config.yaml
model: "CTC audio transcriber"
dataset: "short read English sentences (LibriTTS-R)"
train_examples: 26041
n_mels: 80
hop_length: 160
input: "mfcc"
spec_augment: true
win_length: 400
tokenizer: "word"
vocab_size: 5132
arch: "tc_resnet"
norm: "batchnorm"
activation: "relu"
depths: [3, 4, 6, 3]
kernel_size: 9
stem: "single"
widths: [96, 112, 144, 176]
init: "torch_default"
residual_init: "none"
optimizer: "adamw"
lr: 0.0028
beta1: 0.9
beta2: 0.95
eps: 1e-08
steps: 18100
batch_size: 128
epochs: 89.0
lr_schedule: "linear"
final_lr_fraction: 0.1
warmup_steps: 3620
weight_decay: 0.04
Rows from block 2 of a small CTC audio transcriber, named by matrix and row number. Rows with one number belong to one channel. Each number is 500 + 40 x the weight over its row's rms, rounded and kept within 0 to 999. All counts start at 0. Numbers have three digits each.
After each channel's rows are labels from the 100 clips, of 14976, where the channel reaches its highest value: "strongest on" is what is common among them; "loudest" is the band of the loudest frequency at the time of the peak. Only what is clearly more common there than usual is listed. The data: short read English sentences (LibriTTS-R).
# convs0: first width-9 conv (model.blocks.2.convs.0.weight, 96x96x9, each kernel summed), inputs 0-95
# convs1: second width-9 conv (model.blocks.2.convs.1.weight, 96x96x9, transposed, each kernel summed), outputs 0-95

convs0.15:568542533510547555477485547534495493529581466496427525549508572522466510511562537540481509489505492471485448554502483551484463488563470542429489516449428561483489507475466467559497465488497550476470471544493543487459497467525509501467549463547466368574547518520556532596497508526478484480
convs1.15:483493478486366479478549436431509555517483512452490530529442464512464484484489456467423456533541484505512522472498465480479508466511519481489477444533579584531601512489537449559482503506526545498515445498440464451493518456460487477510406473484504528443521490472415467462576477483516469497
strongest on: voice: female
loudest: 250 to 500 Hz

convs0.73:490464455496475555475462507552430536535547487515521438530531505551456479571515421592542533515485515491496493433498468573489520544490480562498484418459436511480502498500466396532516468445447549484511498540490566543502515483456481479562539442533463474521572557535485495538513574478507461516
convs1.73:536488549526422442536509516455563542518465481504513522463490523505486542493481499483446464516501460463463408546494468507503452386506582590427522542484444574511535487451464534499509452553556530495525482517523420480454514490526482489528456525547487531574497482483423449505532440503496539483
strongest on: voice: female
loudest: 250 to 500 Hz; 500 to 1000 Hz

convs0.72:526488477524499493556488512496493554541544493528507499510492507518542498500489477512502508399457483617534524447422524478491558461488476510581382470517533535456474507487436564523536532427471509500496523502516433527487524572549574482479530597500496452527406489556479515508454488494503516530
convs1.72:501456512483501470421458493429446406501420533484473520492507460539494572473505486469517461602483516430517498422542461446479500476513469415474514529504503538569510458511528508491502483543477547524488526502511479479468471431469543494527477432512568497443574503450539432488521487456423543472
strongest on: voice: female
loudest: 250 to 500 Hz

convs0.16:479535487530545515545587493514544532510491523535560490528532475578546535416512513469492537532571513484558470478502519518549514499552579572437516508533443467539546564492488579366494488456516486454490464492537539539477500531501529520519496516495566538554543485500494486477469438465580505512
convs1.16:513483470494516432542523455477526385491499457505483518536486540478452483505510470561481485562504531506510449508520460442497490477493469467373553598525534560498494439550493442406488532548532465506545475489457434406501441482494538493493526480433506467429502517512497470524517499522454521480
strongest on: voice: female
loudest: 250 to 500 Hz

convs0.45:434427512486557499564440507532465521541487486551471480525451471510469544441361441491477527490513550506465546525475541465497493448516545500526524498564553546435544462438483400499465473489554494545524489502524469472504506482569535501506516547456557511482528454529550531457551543528542509534
convs1.45:483575507474550478503530470501532500536494493508515572495519559509531476491560519512494468543538482467470462518511483463514466506460466514461447539448494482519521522462575512472477516518519488486476505433369481521479510482519498494496510480275528467535547520466514497504501464453473447493
strongest on: voice: male
loudest: 500 to 1000 Hz

convs0.71:473561518465556412505447509534511538464459425487405528438433473486511440539402463544479510538441552482528513500537475456435483571503524521471512482468524532517569476532551483531442446543497505544481432459499548575443509446452499532515504466496533532470555532497493474481490487545530498491
convs1.71:486521498515535408543480483543446544481452462514419432398509489514484500435600490534507445456453502485502502487497543467485548526494465530473501506452487469475518546426458497528365478447511459444536535483474492512540496492527484444489524513398487489548452518523557526475513465501523527508
strongest on: voice: male
loudest: 250 to 500 Hz

convs0.69:484569486514504524455449516499552527476583531488511446467494524465470518474510468535493476513463524440408506491536458532463429565495415540414521471471517470539596494546559493510492477530568530494506462564495533485512589492512469387498479464550431511539500507516472498503568488510482499541
convs1.69:472486460503509477575531558546466462586472492498490525527584477522478502477453429501472448500558498547508460515591529570536493425421440507490440471508476485446551451452417468469564512580499535489508459456516475424527516491539512463502523460517555517496454485531484487490491497477577473515
strongest on: voice: female
loudest: 250 to 500 Hz

convs0.38:506543494519519536484510540490571545475518469518378493471507461452522474439494571494447495543446525512474484490530566514497512503521478447497544442559503543437549482489546528525520480507464530507483471502471572419534503436494521515541499485477432452490653489512453490504510487541484525410
convs1.38:520458448488503439487471508519426506512506423504513466509489476539503511480484393496512435494484420435525499505494510493465497529469468470558452454452484465490459509458486413500509488494437505447506504498509458516489481463500329480457529521521460505472483519473506489500449358477513487496
strongest on: voice: female
loudest: 250 to 500 Hz