python train.py --dataset="short read English sentences (LibriTTS-R)" --train_examples=26041 --hop_length=160 --input="mfcc" --tokenizer="word" --vocab_size=5132 --norm="batchnorm" --init="torch_default" --beta1=0.9 --beta2=0.95 --batch_size=128 --epochs=89.0 --lr_schedule="linear" --warmup_steps=3620
Rows from block 4 of a small CTC audio transcriber, named by matrix and row number. Rows with one number belong to one channel. Each number is 500 + 25 x the weight over its row's rms, rounded and kept within 0 to 999. All counts start at 0. Numbers have three digits each. After the name is the row's rms in percent of the matrix's.
After each channel's rows are labels from the 100 clips, of 14976, where the channel reaches its highest value: "top examples" is what is common among them; "loudest band" is the band of the loudest frequency at the time of the peak. Only what is clearly more common there than usual is listed. The data: short read English sentences (LibriTTS-R). In brackets: how many of the 100.
# convs0: first width-9 conv (model.blocks.4.convs.0.weight, 112x112x9, each kernel summed), inputs 0-55
# convs1: second width-9 conv (model.blocks.4.convs.1.weight, 112x112x9, transposed, each kernel summed), outputs 0-55

convs0.61 087:526516512489537509497495457453510478487511480474560510501450429482506503493509480463523493495464491507538467486486498539539449524501507512554494479473512487501516526485
convs1.61 080:537543497515545490493465488482493530459496519496495483475452490518489491468497495513496519501499511523498527510484513552513523465513447511530474481470503521496527523522
top examples: the word "was" (53)
loudest band: 250 to 500 Hz (34)

convs0.49 106:445530480541530519516493480491505454495506464499518521482485480527545506522485521461490478512473482481487496415460518457512508469524505447504493485444528496495465493508
convs1.49 131:510513493521497446525460505488492469502510499497514505487498503504471496490456443505493524442503445505486491451493489490483507509515472452507494472502475503444501492520
top examples: voice: female (82)
loudest band: 250 to 500 Hz (26)

convs0.91 097:470491508482508508493485522508511508482497507489504424529524510471482505486494490471509509498491501486446486492498489486478481514498467471426490515547529502481481499520
convs1.91 085:493564494531495504522475540521504512505478477498455434473472499538538465479488510489493542492502517499501488497517455479446492457507489517424476498478489521504507497509
top examples: the word "the" (50)
loudest band: 250 to 500 Hz (26)

convs0.25 123:497486514520437506504449475478509490497451485487501576479466467515522467519508484469527456497493490504494437502518450503506501465487510471548482470484505516477528512484
convs1.25 101:515508482515507505455489516459509512511492502473512483498510487480460487500497452532488513466510503491478526459491515528521507459517496509436491497483498478509524492516
top examples: voice: female (90)
loudest band: 250 to 500 Hz (38); 500 to 1000 Hz (29)

convs0.17 066:449509536510490500484496425496477511520497479484492541535504437462530512483506491425511489520479504496526468447473492506489475478492483468487500506509472499517490488491
convs1.17 084:483553530495483522520508510486501514509543491452485512480498464518489463497494495522491500495516517486501528491493459503465551512515495523490495484479499530473489512502
top examples: the word "what" (26)
loudest band: 250 to 500 Hz (45)

convs0.90 122:481481530490508487539517515537495475509485510488473477480523505517520522478523508528507497510503506464517523467468485499509507463467459478467505447500511502505495496463
convs1.90 093:548504525470507472525503489508493524481462495471483495482501504490516506486497484457499507496482439479494486512485465503498505483491470501460481513534521466506524502503
top examples: the word "he" (27)
loudest band: 250 to 500 Hz (26)

convs0.81 067:474492522493474506530465488546489461501492510481508434505498486470509506478551505526547512515510511461472474526480491475479482477491479498445489493512488463497440483506
convs1.81 083:493513458523499498500516498521444487488492462481467466506480513506510524505494502521497497519500485451534494535522502465495517492491458523432439503514511438507468488503
top examples: voice: female (81)
loudest band: 250 to 500 Hz (30); 500 to 1000 Hz (26)

convs0.104 117:526514531530513517531510549470512561462528504536500511534506481512480529538492528529523503516549533522534503491505490530493497477546530507488519528499538499528505526505
convs1.104 100:515517480527480489493512519492481528451471482507441484506457483505513514456478516487476486519514476521507532515470475535474517497473471514491489507497491479510490483481
top examples: the word "was" (26)
loudest band: 250 to 500 Hz (26)

convs0.64 088:482556524528498495508499516491521535541485524494515572551481464510425486497504498496503494506515505502494490508484487492466497514540486491509527520502486530513488503531
convs1.64 087:529562505559511482506530561518535534493507503521469509474495564520477513471520512507486455512517508525511542519461458503474535497490508501505534513531509516521448512505
top examples: the word "it" (33)
loudest band: 250 to 500 Hz (33)

convs0.46 103:438517518532497520523482458493486500483520499532502425464481466499476470510494521477485472487517496507502485435517509465449512486484499446437510502489498512474461496507
convs1.46 099:537513487466462473476444502483484516508516499488509497485507474510494476512475473527461522450505453486504457482504490485474486491521494489467504501503472502469500486535
top examples: the word "when" (27)
loudest band: 250 to 500 Hz (44)

convs0.43 096:477521464495502512412492525487486514473467493561452520473500502497540474464482521444437508498514488492522494441502494507495517523483479481549541467468511534504475501517
convs1.43 072:487500461471449515464502504469490517490476518460556439484516432498515500520453494509494524506482499489522496481477519477490464471492477493501437479504525495485497535488
top examples: the word "i" (40); the word "was" (34)
loudest band: 250 to 500 Hz (34)

convs0.35 080:479520497486508490492475532540439503492447517482487494488520501460558498497493478461485544491496504496531505508511511530542524506463524539455484471481517456537476493501
convs1.35 094:512504521487490520510556491514541514492494521474487503476474482502547497454511509522501527510505512495522544494500440511504535496493478529522489495526496472519514468525
top examples: the word "of" (39)
loudest band: 250 to 500 Hz (28)